Weights of a small class-conditioned image diffusion model.
Model: 5.12M parameters, 48-pixel images, activation relu.
Training: normuon at rate 0.0057, 7600 steps, batches of 256.
Data: trained on crops of objects in photos (Visual Genome), 61751 training examples, 31.5 epochs.
Rows from block 5, named by matrix and row number. Rows with one number belong to one channel. Each number is 500 + 40 x the weight over its row's rms, rounded and kept within 0 to 999. All counts start at 0. Numbers have three digits each. After the name is the row's rms in percent of the matrix's.
# convs0: first 3x3 conv (model.mid.0.convs.0.weight, 192x192x3x3, standardized in use), inputs 66-76, a 3x3 kernel for each
# convs1: second 3x3 conv (model.mid.0.convs.1.weight, 192x192x3x3, standardized in use, transposed), outputs 66-76, a 3x3 kernel for each
convs0.83 104:493529519473469547459374512539461495583497445530472500557498530483526544563428558488481530499456495527431463564607461611523532578570543462470500523493463434465495511442576458552536500440560412424520481479529448436488509514512539456526515509508498516531461500479495495471500523491506531510570447556
convs0.84 097:516456466531480581503473484507461529558505480497463477507542527495476420508568578521465468522561533460470502487502463507495491436525452505511574509478478459513547552496471595532383469516502495458528463463482449487477450430448457428460502516516547536494517528480491515478589543457476506458510596519
convs0.85 098:487430468517430418476430421524507500485524518512503490497511521516497524444483495475501517517527502482500481588582646552564615545524559535476491482499518537580556544549513613595498626511501527516523566517464554550528534534545464471539513524522460485440451434450450433477535523561453452547408480498
convs0.86 097:495494487501545459443498500505461483482457496436455468470569462423544455497566449483446462543536531445484501463458464454452455455531450492529505473436489505462452531507475499436445594495538534468551548538585522474503484490468511481443494488505538522517537481481521504449482477477522592514463555469
convs0.87 096:530485513504511528468521503517493455481476443521567553541516556418479422510556440476508512485495524521458503485524525546496448499507490524435493484395507533439521509540558414409491554504543518507478488508556494489547554489502537495464523489489496501516522498502518453491545481541471458520513522591
convs0.88 097:488630557520605492546527494479521459464514523430498493564573537516599572596487513485470474486548448519541513469494517531501467461519513479473408424465489511521510474520480463559466476535386553481457491498523479457504528547561485507519473454498484499481461492493507473482516546452469508509496528505
convs0.89 111:547467502484466505460483502500513548439532527607540503494461465417491531498480410499515522468463498524446468519515477516531475476464436529441496586465444508470428501533510496491569458596432526473472531469468539501473539480468475472489497477480523549553493546538553523562520573457529543462521456503
convs0.90 097:513540544447461441469479470487572519452520505519568570521508522507519501561536478484488480510489492514543486449469502510480525486427486433481446537585522423457480502536415518543391595693562517497525527476519508467472484454482459464489485463492487493512481500520485488498429474523471519560479469530
convs0.91 100:465500524517538552510536463424553478499541463490520438499501493474524509452536454461543526480481482525508519432500518473563507522563500496481529487441485522518566548481394603600500483417326479489478489441474454442482478533523510556526549483530487519493518509517495478535436468484506493465470441460
convs0.92 099:534484509561575602559589500519501526481445461480467492476504534526495513493467509448534394522514473498507451479503470447552521442585485516497521472411491535489609527469541517443522501514660545475564515547554503484562501482510471513529506508508499512505471507507480516506500511496530518509480527482
convs0.93 107:504518546460445526480489521466534491486525505499517507502567529455489490466556540510467482483586484487611451482512501592473474565558461449446539545482529537463548493574535376518478471497502464468573481454519520551504430479506549482545593572437512475487590502495524466473507430477526468505528530507
convs0.94 090:521485464509504514473520497535481461490507470543546504465420458508544499562574495507447458489473482589499491586468586514455473512454488518534512598528489460494471467510474534556485509594473502454509566514513519448502588492523481452500478500460522490514500486511474539496546503518532500523487524480
convs0.95 100:491441602474434541458446502489492553485460529494469460508515501486516560514455540469509500536488438499525448520503477509553465489449497512490470552443474516506526589493486528516616506531615476440462470495494496467492475540472509472499557434488505502527500512517516502504394478548451548492443529554
convs0.96 100:507508454501535479542494499515512515465529498469475461506476468510520592540537485517519492384546534509514433534506497472500479531532535476513533448399441588465480490539509365471543516552434502475524440505478515488486530459531510461555460516528508539508448484496529505524449480476481489623497491555
convs0.97 093:429482480481489490489504543526569536465527487462562487506549489495547521512583565396507500441449477518541573491560526486481543481412511520572594474505514523486509539509498491471524486521531522481547543559427477481519539575536465566554529506487510514543506512490473499482545519541478561544475488497
convs0.98 104:482526495520505433424482497518566554472489540481518548447488459474478456416446482458564533509531431529464514536540491475558430436473499567492505484490445513504481469486529521476554451465537516522497458512513502509481515514510488522511527538543513532490578548486523519507515485533563559547530556474
convs0.99 098:530447416485393495467479411495497495560446395529489466536476491530531537657584587449549535399485536475478490520525477487460423422472507491566517425548438506559435496488445454488435489492508476558524460515519443472476538491554471468489482561454551535515538483477493493442498480525494480502480479489
convs0.100 091:450505449467496466447450495513488518520494516455437476447480451477508458541512422474481545517596588451482540453475391511505495401480544463449516463542613485495456455517525559442462435426460550557555480509613490496517558563533540527530552515529532510516505500535521522518470461473554547517456485531
convs0.101 103:527549502514556470476519459550481504514453448491518484580580552458432467493560562572552453513440474573453473514455457480465444522523507422433497448575563468551596483480468505356465521476522470514531500476557480530463524537440492522528435493526457483482494487521452486535428450568472521494468503518
convs0.102 079:470456408442417434460466440455434520437501460483466522538536505455457550474505497490478438432496460486468435484548511546595485462536452546385425544454490512480551535487587491511541500486545522488524545550451571500544511504530519558464468481493476540559530527536482527524534574556547555508560575520
convs0.103 106:580498589530538560522494506560440482573467536556484516558568447521514442456477458455534475495499477426456491528417452471432517521466457449440434439451515529531488362489510429482454505529510524485501511470529488521524449512518528508477580478501483507537498495500554539512530533525430496488455499522
convs0.104 100:502540551469599549474483485559464486556514564438465531493474422469484453494443513571518514563520590542497492497552519466506502499488491519483458454555474488508504416537540426533509437538518435473451528531491483490494496517466535493495502494529521460469453450478482475536499465465461462428461456496
convs0.105 093:497545589468550538510637500507466524443444523494598510588521487472461511499403518481551541547473459513506497527478486515570495530463459473442440477516391569532448498435479585400423614482502494418459488472470470492566502533514455525465514543505519518503467492478523497536484475521404413458473549532
convs0.106 101:516533499480479574526503523472526479507500507448471464365450500519482459594557516589464437514537574464500487447468526444523471483476431489574513521481510508503456407410421418493444508471486546508562511447483488502542468534538459458547481471459522524519498530499497500480479575477578578526495529502
convs0.107 108:542539544535511515488458573503532559470526511479539520514557430503500519515510443493477476514579443499551511488514478472499551541443469527550563457504399444549406490544442479474533493495517521508532479464528473483469489487506452469534550522512465519482511511484480563505477505490502478554524427467
convs0.108 107:453505467559540536530522516445528499453575478539552523512523476531433508467473443473486511498512511459505449536426514520460518460508525476514478483468488538475470489556494415389445577504541474478448498504515486517487507506484555516483549531516499491491533531494491496500500532464538493576488487478
convs0.109 104:499488493493472521517532455514539545565503501543461505542562524571514482520557476505471457453476397537503495405538596563516550499501518471470520551501456474496520442513438479490475436497580463503532528511531497463491467511528505531532460487521503527554513568552484495515506520526474508544477472565
convs0.110 099:538522514461461448484458443547570503568574505528583539449417498517500481524527530462537477512556497515479480493472454513466486517512560477494549540573587493521462438382451482520603470505514520540496531526552464443451541471472529599475446510526514550524529540525491483521464495484489531571483442432
convs0.111 108:470548517547579589538530529534527510498591493494556528511459520490568580540499469478471556449463509540535490495608479528532567508496480456503483400435515487519514451464423477465549551534560469480530478518508490456443448508476480466523512491477493476493477496473462497529571497493578520535490515474
convs0.112 096:493499500455449496491453487521572474518625528490564544389476449510562539482585611502493478522480497485482484477422513507443442495482500514519562557560537497452520465491442510618526403496584523484505560537478534559547522471497529502484524476488492489496495477489489452503556532511501502482508480432
convs0.113 099:531526487509549524530584539538516509531461427581540486450528533412451499506400499510465479421525492513585527531500423521601445525560462483472471463428465481461493469567572520428545460471510489495486466444440538478507569562530514552543455476442500536521521538508504530502495486489532567544536514461
convs0.114 104:535497492543545443507558473488498476458426508429441490447502504512478498451466532490509538478524497537533481476494558487555518535515527535536425458403518527428500443438527459516534521497488506497530480501496532473501516460477480461417488531521495525495495501519524508488473521433594483417519494448
convs0.115 090:526529500444496476409465447516513472539568498526507503551604580430414400483519512582540469556550545503516478498519497496521467535492542530562525446471448461517507498536602402458466554477514546596510515472482462465481447521575457469446525510482512536542509499490495494532521573494477505427517484469
convs0.116 103:478551534495564553499553508539475484521457601555418502493555555522525523529522503486531506468486446526463540488538534434469559557457502471415455480486459515495555468525525508441391436497487511495452476509470554492485497495508487507536453429531512520529479501541457470574442554534468555537537576560
convs0.117 108:495539536509490488526471471461575549493500490479527500535414463487511479489532440471485519500533529517526520609577511609537482618577494567516513517463553554482603438547416560564443533513452502563532500460446452538524509481535473497467503521462479499502509533470562478503538431436515548501493474522
convs0.118 103:488474561568483486550484471518494539507484534532521565505499464457518523483512524507507484523514478512481488467516503505484520488495467496514432490510508501548569455480548405418536441410523461543519477564514485535567485465485475485523492495531514501509502498534446488502463488454537529440515503441
convs0.119 102:518547497519540502536485496546471513480564553463542569539463472510550499476451480517436477566515490511460487521464491467495545469536548495512520511535520417403470506487468516568532454528509484479457520492494494487532489505498491466508509496457516545521465522477486510494535532568459541545483531603
convs0.120 091:489574530519546552518488406499548526494572518496584468453570545463520557432555530452547485478569460510553493473500502433480485469484505537421463540391457517433468526448524543511598479473494561484475561550489489498474461527484456489450430477474456480468479441467464466465434448443537509507500498509
convs0.121 094:486497487551509463485494477502528550535553514498556480511456488586473464574594558528588495428501547442566496560531463552485455538464442468484525552475433557554466431413483598578459520549522464495514540527504493494470489501535523513574476521493513529512527524533464522536489462515525428512487524545
convs0.122 091:524519548493534561454513509509500547486486506482452488533468522472521554491556520551544629474521552477473489479467537559492532482490456471428482506567484532622530516471474487436515470420437515461507500477508480483455492486502589540497474521490516543491509516503501513462516510499575485536505495530
convs0.123 108:482515506492488583538537545468524505489489474469516477462462455529538519570493479529442497578458545547558489409506462566509549537553555494477544535463495503526502438457496523528498487557548491527566488529511472543504485459511518523501490546457511449483540506499510504510412506498517462496509571519
convs0.124 109:510573520537550514545588548460466455533616580539561495518518520509601529468532406437517500481446463400486534417533490460476470451525476560595477534521500482504478451544476452503435465456535568552512505503528495484497492455465519456483528480449472491474495523485465490425558564495402546577491514479
convs0.125 104:495463501469461493505441482442478496468433506486479488531538562469484506391490509488520517581607509558625566434506471408479434417478530496477450460450506425456485512623580495461442473455568494471466527499467575520515558560478509497484532472503479496490471489492492497487487462478476453479475503576
convs0.126 092:530482473501513483472523534499489444509520499529567544478480478540524550505478436487445443526483512451502445441540527480567533445570540537569548461497531486512534481399573479392499471433526460473466547506516491466456503512512464481549481486488494533502464494444483510468512520519480474431505476449
convs0.127 096:503568406476468485469422451553582486558503483521510494459510557539542570459519510615533509518520524502493465508484448406399500432545559478439407501519517521447490489474677470484506447440473495488436487512441500464446500529479472530466492528526503474492459446456507474471502542488519571488561557561
convs0.128 096:484452523495456558449468533552462489553466511566463500423449466537461506502494501445472459396478498517451525507474445515519490539511477570513524563538456505548487434457525424566466460511525491465471495496479470497477532538472533559509542477488519548490479509503463443464501452467523538485406441445
convs0.129 092:571517522540528474505541477468476494504464471492497503475484557541562498564525512505494488473474442520420474531482452479509484519537429484499516549467495504549468553597559472489492556417444461507518508504491497526533496501530524432449541533534509492490501475484491496468452493506515524538489496502
convs0.130 101:547457536561576546507577563418497545467472535434510489446508548514484484424366492440399520562499548605573532513470544502508567537445571497501483485604593550498474506614493520439436537521432568493477495572554666585593475527511528518497543529548504502507534510486523478469499450441526549510540521550
convs0.131 107:485499508518523461500546486503501488505467525505489476506455465459534490530562532562502517444483467449517468465535513486591500444474509563545505527600463467475523494447405369483521493527496525450504555547457499526512549548492467534552459528526517478480476481539495483482560507552491494587533586510
convs0.132 101:497505510477476508523521506569497444564553484524479472479481485495535520493483542502463493525487528493526493500541503519498534532465539449519508497479420450518556413425507471514513487497436533511535542506522567552581456425385574492510483496520484483501479502472515508536533466426505473537459433515
convs0.133 104:502549563501470594492534488523511459466451499475463517493483529463470493537496457511498529472487535542496523435509522465544538531524531455458516475548509576443464477471456535515492500503378534451526570557552566520580555493506601511593571517545494521494515519545547502504556482562535581559489573553
convs0.134 098:498475469442475510490413502456491534488481484467460427441529510433428505518519494500498564489481592442480513494528515446521573530523477462473541427564522498533472504499509492536499497554527515570543510487500501443523506535498479523503586529454486445462476476441524575459465541513505449480483432505
convs0.135 088:514453482491545524486510487506419521525459501545475454471514495482526492495524447559459533577462509522478465547534494436439443490448428482535507493503494492493523486610475489459473434452426525509547502422530505429482524560486496514474521536511537507524479514481499513532651480487596446471590541530
convs0.136 106:508522492493523513514504520547479498507516515535538509408511541539455598467490546468505482535484426461499479479509457542550455512506441431561521470611509540509465430416388488532475439504443500495549457497515502523518493460512571491517515487543448501521468511471472521493542502552506497515503528511
convs0.137 098:436381436459438434487503548517482519567525515473505487597472489496497469511455531472493463555585549502496496505464407512459423550532515575584568541528491508520496482450599467482460591502534509499545464418432478499475479577551509526503471485504488479509507506514525456505497446481562486490543409442
convs0.138 104:493532493528644558507508527545499464560510476439451463513485559465502482493554484491468480544579528488605534461433467487439423606490505494506530507517501427529554502480507517558550441498461501525515513505537547457512540518523482484451476429514461482517514537499497508529543550537503422447510540441
convs0.139 106:501455499478517496505612545557486484561529565582496536479434473546541488485559524489454467490516443546513481490528526524468512479563498449496491582532586526590504472444456548540515433456414497522484523554498521550448495457490539499484424495466477471464534465481556486526544470504546494530484560566
convs0.140 093:524422370481452485565465494530539527546479532545501488482504434483532589495571541554550537503471580457552480471524501499492513548493581527455473463468514571557563543465507504476495530559414475449487461449452477475447519521507490510498554566535508526483457453463490455467467401393486448482575467532
convs0.141 097:481539521483560526474500508502483564531475487495532550492447495493496488513527559532509510545497510497518516555526583516599524561584500526577594453452490486476520562555511426430516408521525479490515488533482503507543457414408438479426477450448473491441503532497465504515533495483488445436515452498
convs0.142 109:531517483522480477469478487525611559513553471512588488463539527498510505473522524572542513525495492466515499534480496518462495534574524487500513487479438454503483504463462469420505465401518466536492485455462496568431529528546510494472518519516461517491507496539450463509529443467490504467495483466
convs0.143 101:500464481567510457523481475476505495472476457486464448460552478483427426541503515511449495454482506504483486500474499515536499519501570517494526528556485522573562449525473497520562461495478488464489493589508490530556504488475490560517429490540466529480480511501476522526473463573421516519459372462
convs0.144 101:489546551479549592517548489475481438522480486501525497469378438480488566501471414512501514557537534573531524465446519488526490433469436594508461492529535525513551470508505492565480536461481491507501543558543503542537557441479474520534502533515487520558467517519495514508513462467438491527430466468
convs0.145 100:515518490412516543509532496506513465492496533457488513538489478558452445572479486500597472443538513512495417499521504568492445497493477529509497522534488521466495474466459477515458485412497468480443511505531557586540543437417526467513476535478515513546468526495529473498477511485556529514522450470
convs0.146 102:470502495517418465515491484519522443538502511516548497493525459446484486419490503494517515480524493482429410450437516485552541514431453510504553512489542487512502457409492397479556593428515554520521503489480489537471461495498526547562475526536509528546525553523470494515467616464500484497586532497
convs0.147 090:492493439527544490563468432506500522458488494502479509533500400586461406583504455480434498470499500474435517523556637510588572522584547565517542621474559595485477444530474587441438556525574520508503492452529528501536539498486544460476458525550493434480521455477499507498502461519516505534478430426
convs0.148 106:485526487474471456438526489513511512463485542496498528572522417588547507446514484471534470442489539427446475514473571472452489454539436465488482531590582446491518457471420515560438498508483549505535480472490462527540459465468503494545547504541523527472487521494511553516479551496556528568530498525
convs1.83 065:471506517522519512469497485474483509524461480499524445530488478468484479492522490636545483564636520552638544526541567403411540462551527518538546479530487498538509515486448523502543535491490549551491540544574471532577512509529457496544443464508511498514542562529527576518519462519505483526516485584
convs1.84 124:482502466490505473495463427566466495516474500545505495523480470572469447488434446501578549494536549470479507584536483507565467458505535493518507540543503469487439536499511538508533563561517558402470521476521538477482473509486497476523535529517511489547480451545468527578450517492461586486542558571
convs1.85 074:517519540517524521531529496432430413437392431463419502406420446419418426440423410527479475546495503503466497474478483444534516474516511512452481522462493523512479483464499484453462486487478532478508575530524521503500527537563559551552566539516490507509484527540521538513494535528509527501416421440
convs1.86 109:534550526499551523499511521466509472504469468533529526527468442540557480500504462435451459507441484412484444551457493578474467579494519563563513490504468530498519516503460512513513528492492527465478490522487492492489508567495486556500509548480499467504480518465442472517504541499558588534492511465
convs1.87 116:435501527413496489460455467527504464464537463505475474520471515512458565467419466506415457518404430514521426400459484487511455502486476605499553504502567488472567526529487500536537511592548543520510454459493451426490428464495390422513513548494489467498453504430450479497458472465513534455503544539
convs1.88 127:524522522507494515468459484537540508535467559534498515495473466427419453473447446520501466535452498609497490464504494530548567451518547472451498485491514540562536507498495535507510496449480490575545484596486508599502486465473485459493460434482536442457498444487533517466478505525481538476486505473
convs1.89 083:525540563474485520465510495508532489513479504549508535516512464555516438578558554505484433579573423520456478451467507580524546389458547472475506505503475528515509517502464487509482509530484497508501487570517476557553514458552415513540465496533526496508495531468455522472440510500468518590455471397
convs1.90 141:472540555489558522500529524495420503539500513556497488551494451494514466450555506469571619487441509524452500512564505540585510509515460534481442631548451586558475530393449547456449556499555437478527463520502554558497525569529451553549465469449492446507523483507489494494474452482484530541491464566
convs1.91 131:474473480540589504469504464527543503490531492545549527502523535497525496471547436435457464476602513559552551524524519559462476479406480475476433482501469472470526584500519554500480556492467469487502432467540449488558458447545482541513516543426443456525483457520490479488560590497493538473480482441
convs1.92 083:485466517479490474482467506495413469473460438440481425447464445499544489490461512553495459458403468479454508467521507426476599466430518453547535524560562470521503513530514504551493517533483468538567494515586490503483473481498404478459452490439530519524464476431528483464492564535522531525529567512
convs1.93 099:509531484541592524464477508482538534499500499567603583423514493365457426488539439470528606519517510451459545524380533523440530529426549510496521563487482550506549494478520505499522535512569541424430532445466477509551537541564530471539497384438519502519491445494431433490513482477493508584496446509
convs1.94 149:466473529479516516492482457532561502410536503449512508536494503494451501558486526502516513441501532477544536516523487495456531500439450433415474548502517432422492491513457522539490486509497447481525458437517458424524499510514525524458496529495499520461491477490540496477487577505479495432524449476
convs1.95 095:495491479479538535542518527478448545435430466450455482546507497501474390484427401526512539481493488539522446479488482524469465459498471456430448428483550428484528429461472441440487462467416514459482486482525462398506448462459416484493417524513492527497530570540518529509551518546509487508451495530
convs1.96 095:475465445430484455483499522447495450379524520462558508443442519539480453484520540483481527534560527476507519478470433484466494517492515457510568524543522547497522539497504449465520521495501482450453537476509542561469435483474441458495496540522534511515522477531466493524549521508444492483408437434
convs1.97 139:444466502467489482495452457528524531521497518491509415466486508395506529493502525470534468510608544519459454492564582488534485552512554401479519488475432400472473438508470476485504451436463529514478503493469404397490488457490478497534497491472534542512496489443501487503490502498448462467386414524
convs1.98 100:537520506526524504509511467541552516494519472513534508523551474516562458573593605526554526581553472533547497556575575517538667431513541567549503501523484627556531443528517436453460517511507496546587539562538509483451512488531577593583433460475434447515467454480530465464487456527464552483479546520
convs1.99 062:500456505512526521455518513494541532449540474470534510515453493541469471560431429437445501430452592507491482522483542532465568490462494573501551567581583469514505485519517484498520495511531471515502464454495494488509454458387468482465483519476519504518570503463512543527581561530479519463510495479
convs1.100 102:493504502500544470539548479565515546519515538477492476427414377526538495532517526479460507530506521529523567451505483467529546487477489449452502515477493527525524480460477485491476503478515528612530566589563458479515476486472480554521481456470453506531523522560503463485486445449514500519530493505
convs1.101 102:500528516504504513536468499456489490523509513493514534498546481470497475523506468479444475523465460455487468475410475531475417447458486490517474516522493482522473528510526512513524507462489563546500583508500619570566466493451453512463514507431587515453477425499574523404490540494547552527487496459
convs1.102 037:508479476505479463507483460472445497452454480503458443539504499495482495527520488374384516432487596462473492532481505464472552486496470569638511580623534517561569477457495488491491500478504643561505635505428536540527473455517479442457503484524479559582551588536524540585434528485520524396516499479
convs1.103 065:511538497506518473496470454519538531524542522517562492483541508474527517529529465476531477449524481441417409420466506486479516494434482442503512453498497541565492509470512504519475516545474562609533589614518539542548475502504503523519499520584491527523479475485513507510548541503540509432531498545
convs1.104 094:505503491449510477479512477507486462474512532518493506516513555495558573540566569538501543531519546498415454531475478589538558471437497487513483499493456583526493510491528474457485486524504443502473556555465490584508493521500529577564518607525500495470504491517488480467517565532509609552518526469
convs1.105 138:470451451493548512506460466467493444497526474460456460481514441543503552466439431533528509475480528481522415473481521520491487504535579585506517509542506502505517539530545565512554563556553575510489464487456490465429506476539491495500505541480457444503501451463499376440552495477464447456505507579
convs1.106 111:537546505531577519482457481506539443507551517493453521464465456435482453506564506481508493485484447522449503472489501539536508456489486532527506444513401533502471486499491481479473536521497537569532574523480472470492524518445601632603437481491474492501548543506400432480455462516463478481491497525
convs1.107 082:495508505483545518492528477530512457557558502490532479469529478515454482514443393433507456506434495479457468492457420493397486489475537540533470503511459576455466543508536524510496534486525536473449507575544571534516398465427415524481445480523519449507502477519523509494495564510425514518469483423
convs1.108 075:493478468447468450502508434474476487526498487542483507502542504499600521532512491535408452490518411453535465480523516516499515443553508522499534562595570539525559499493465485465461469497480535574549549601646524561603500485520510525491485571536560507506418519505545562518492529580445506514562562560
convs1.109 092:468450487464506517482491516462429470486545550479547516486463512481491493486449435473489533531503474574539532428493521421446417395411487493563498496558508434493513479536509531525519510489490508455460493491473444431499501447433511490447447427420509511446540563494549498434457482514528506499452517485
convs1.110 121:488450485497511529479483493481542538468482492474515519518499582545527539556545583530529469546643472577509607556509559441491515451426533510416530460401489483478492452454486475506530499542510496557607486487427567504520520512525560557577504472497487518554475489495487534567496497501530560545442559529
convs1.111 063:476481468481486473472502494557483531540480453541490502496490505450445511509441525550497569512535516591552608558512455436461533416546574542539487496550501539532527502486496471429463452424459552512448493500484538438448518536534440532493515497551502494461538457468474516499432508507459504465390525476
convs1.112 138:519584556589607529527617543456535499433475489444473512423481558486461404558592525495506539491440511636539584579490484528509475487506502552520498521461504488453496472432550521464489552530508556487476462491505514525555542479530538500556551497464444455498457514528543527504443494439475473493462502498
convs1.113 090:489571541509570545521483531565568529578526499491407424553571522551548501485493389430471431508547517563542587510437472504424492468437464487488508567495527563473472512515561526567542416433508526510575437479530550526509552535532455514477497508499488415482415405458456495532484483508534450496519461484
convs1.114 049:482485488478492463519479493497526547485522551521512526501516497508511533561539547504473513501490546486477502438450395392484445472477467514481457514510532470546433491481524488457481513492487548481441542561557572546401488471488436484528432544562522447470467524542562470486519555465428577507483548462
convs1.115 117:503537530485520545481458491526499461475476513482449537444467527511533536459519562401443519493501523491465479538511505576547550516507498462494504460546513451505510441457458460507469475488461532523485551474503518487530521539574527543538519552550496506487541456452553443400467422451541533524396390501
convs1.116 075:452494482453520538470514534618574523576551507559513551440469456500445420552525465476558547492575513529489481519573504499571530498527525545441514544460475514510552507504480508505510529527524469445516479521487420490480514452513521499590530496466536511567556474555537522544451506467530535489520488508
convs1.117 090:485520484494554526498521502479553473509544521514504489510517456548537512509502500431392447455474472381516517496469498454491463458387404516476488435479462510535542512522465508531488529565507526523507471516453551498488491495497503420455507493436475531491477454468476512590500533507472494473519522460
convs1.118 124:502503476487541497502494447486502474447545455474507521431444511460528593485530468500427445452434513459537522532491479580549534454492500467443480479501496503490520536545533520538571542519523497496381509470396495405389500480538520555616503509496560485522521518524569513488580524465542533502465481479
convs1.119 082:509497487493525496489448492584540460532473465537477476485488504465524476485497477555519512538498457458487435541511540482555537455532534459536559495504522516531531506470463472484463508539509476399387492491499437509493499523511498540534456487499546468470465545577485464519539542466539454529483409476
convs1.120 102:512558536483581526460487490513501587406434544454507554553542552456479419523547552469456549528446462507483468485481514501482536512494522532549536529506486540516439501535474464497552519513554528472507503434465480425412494464469513494525493449512513464492533533535502466469510526499523518495501477464
convs1.121 112:505450471474520486494503508487480450425541495475538503479518488556461530501438494485572664543477519603550508488521467426552498440522540493468489535501508457523505522459490509447459550499503480499538542508501594570516470515473504529552489538537511488604575535477576513464475506529455538515454547479
convs1.122 098:463522532490554542463561504489506484518573491511534454520553476534508432516457482461456483485498520553502507522503450518521509494515474572466534538503474568550511504526520493485514534486536513515540466495479449432467491494466528523555480465493503514522522568532564516478480464490465523507497510484
convs1.123 077:505491490451470496470468493514478466495495521520532531522501528427503515518513476486485470510482487482513456507484491416485423541476454501432441554491527534501504507528469481544518481517495444500569466488489552465515466491512468476463492466473471495507417502508552499485502556505517531525533576565
convs1.124 082:521489484500500462478497459473479444543526476557529469496549552573548547509513475548518508684539510590572486522448522573580509535560516521482497494472485546441476490499521514476482513457480502456589485489536465459479498536513510563498538548506501464486540463434516519470547525475509552491519502392
convs1.125 089:532556527483501525492482507524544552582585507546547527553517496492493477409445429396404435463532468484489533491496474521534546582543522555546541558522483540478429507526566489474524492452471534537543468541533506545538500541526471485448436439485540420469520442500444413481511499504537564586464486474
convs1.126 133:522497522452472477455456486500501491428447488511490447456468505473525573493524489541468489483493436429438490601497542520506501511478480484469510510542483526532514469515466476526478477554527542476472512452499520458577515501462483499503444506462553473484554480489480476483533482463595494498524489459
convs1.127 104:495560545517564590457483534488495469497466525512484481489464472483444451536564472450366447427416522481509529498501438466549502520480463464453445473497495502513518484533538401489500442490450497537544519542496497501452457418471452479582592517498497473516594519557536476505522440438504483505460443445
convs1.128 133:488480541443468471456485450526481444472504408401449430459512471507519536535510566580514503558499484486499480531527557514537524532480417507468511500503524493472512458529537487497469476476492509566542439523585448457594489482455492480494558510483473449404461453508517460520518532481529497476495529554
convs1.129 101:484519482459507474494471449462478517494475507496516543487524461496554469421476459447471522439458578519485588516511465489481458526512488554556541483504505490456484539544523559484494555542528518516453468556501464489479481482416461489428438544512462473478479489445510526489502457477539494515503493473
convs1.130 068:532478448511467483523509529481554503518489451464521483539535553544547568531530536520469469433458460462508551529458482505463496475429499520503533535478479523510512501501490508483472466500489514515532576506554509458524435489480493475407480410473490524571504508533475506480434472448497480462437473516
convs1.131 107:494525525488537522505538516483535453576542481568540513438545473452543490490525491471522468532463462514498518555533474506457484503463597466463516554482529456463497493510500510516516504475499481535570487453488522522458435469475478548514464461420517440469451506574479501472478465433570496495566487478
convs1.132 029:458464485466465502449496491516518512518460510494544461526524470536534462509515487458402455427506492437466456497420423504468503455503512548524573593521618556608618496503486488496497502496490559531506512525476542472523492482469485503432526488509617637562585627583601578584448493529476450492484480480
convs1.133 073:481495467524543496474507495510459490510538520495554493550560558500497451455471522460451465476486443443470512499523444513524448516466450565567549494493474501531465528487509501521489509522539535542487548612577555573507459508523510569545465492522517556507523469469492481476538500483544546476503525551
convs1.134 060:503481480500474476517532468546619525568523461550504501491509555489484515489489563497547499469487482509509519556471512480427451521512504521509496544534547515505537450472493461508531478511530516578532534461504471526489522520465521521473573564457506540499443481496454504462543545519530591555413499491
convs1.135 114:519521541531509471513537464490498483425512511432562552524509471487463483498454478536483513543529508481542559482516525498482509481482498424428448482479534448490558499532569492499554451469527486441475505444520538483557450463473416460431442525488519534454536564492512523507554556509561559492466469437
convs1.136 123:496510511461556569473520531508515570473553535490573583497450524449530441499514535434514535528487542557540578543573504455533537469544486530460454534474513465475503453480493480492491591538541500443468486544485539518442511558496504536522441510488487469549474526548493471498529517527528570503520515491
convs1.137 100:483544540505556491511499492479517474527522481573567495508569545527555564494487509490523511512532604563538523542504489588500538489475471521533523470453444433411462511521488508528556479430456475493472545540526541530483557568567496534548525473545536515591460474522452438507508494447531483410480434483
convs1.138 093:507499462540524493478458473512493508441453469458445509460488578479556531503553511488450499438390501404439425540532553544531530514487499511493537519456502552551512536494513498509521513524556488454486498486456491501459525501501445465507502498562431460465480476507445511535509500496535585543529551518
convs1.139 060:482480472511502478477479502509542577491562517510536531559517523458470507458456433419512545547523507538584531511563492491391542484498455532521559556520520531550501511497507474477465521492489551503523533528523520494547507492473492507465422461456531553510470553491509548502463533489532442508500513479
convs1.140 119:454469499494565545478487482473512498497496472505555510458457375489478495483511507392503520442456432491485520433552441524528516483523515515477459429518528448432416532538528485471479523538530563515473544517488507389405496472545509486493518562518570590616547521531479427484520526444457531526460481489
convs1.141 045:506505465508487482492485507477527511470475477433491497520536532498513543454499458476449510480526473535577455478547508500496459424463478495529606518477505509519515494494503512514519497519527549529488546474538492444489507535485529457496481486514554485494546520531506517507480547516584623524525614532
convs1.142 075:481530478511526462496457468435408469421436475429396470508487512518539514496520430464520530359433390507499472509499464501509458531472467540474520578462491514482529493539466552560486527526491475445426513472605469468514473519478482438551469465522444501474511493522522481466450512467534518574532501571
convs1.143 085:484491514536523513487502504461540457518531488525524497535574500529547497484432469500473438523444388469411387502434460456460505420444604516480518560535477547474466509530547483457467503473513411400440507433535409393456513526584497501560530492514409509554475492559454519552478456439449488509481523438
convs1.144 041:485461454464458489488470486554554471461573524536515496477480453507526520490498459492502566532640631477559495483502478455541517392497515448453485509483530565537582523515528501527528505501505508484506521505454443531493530493481496428438489504493462512503502499496533527523537521480515529465487526498
convs1.145 047:465449483452466471449456482485537568487503472504495489470443464520533485499481480535538509557540517487461502516494553462582520547632589538516553524472466511518525513477478503487488495488502452469496500516477487436435493505512498502521525483473568568520533517470500532555501557457490531495503483531
convs1.146 115:535503523532563542451497546497458448451480492523469408453546511440443459554599565545476477585502424485492503579554531498492559545498523488508513479513501486503479491537476443568524480520456535573587496502519470509511528560497543560560439488478515484462554563531481533522437406442557512476535547507
convs1.147 114:485482534420415480460472498507583499396493470481535521449445489505499493541512494529482452538519599493549543517491547503492486453454509442433455502556458462469428438467469459506510509540537435496535435477547453463547517558518540516492485513501599568535549512553518457528526533495533588511440487518
convs1.148 072:480508513478526516501521463475483485541559548587524512478474464562510455505509484429488545509451489502550512590559522528495473457525505480452509446492416495519488502492454480443464554516523553542555471470446534487459537521473546509472453463452431506560458543495480508462473534509472540478518473512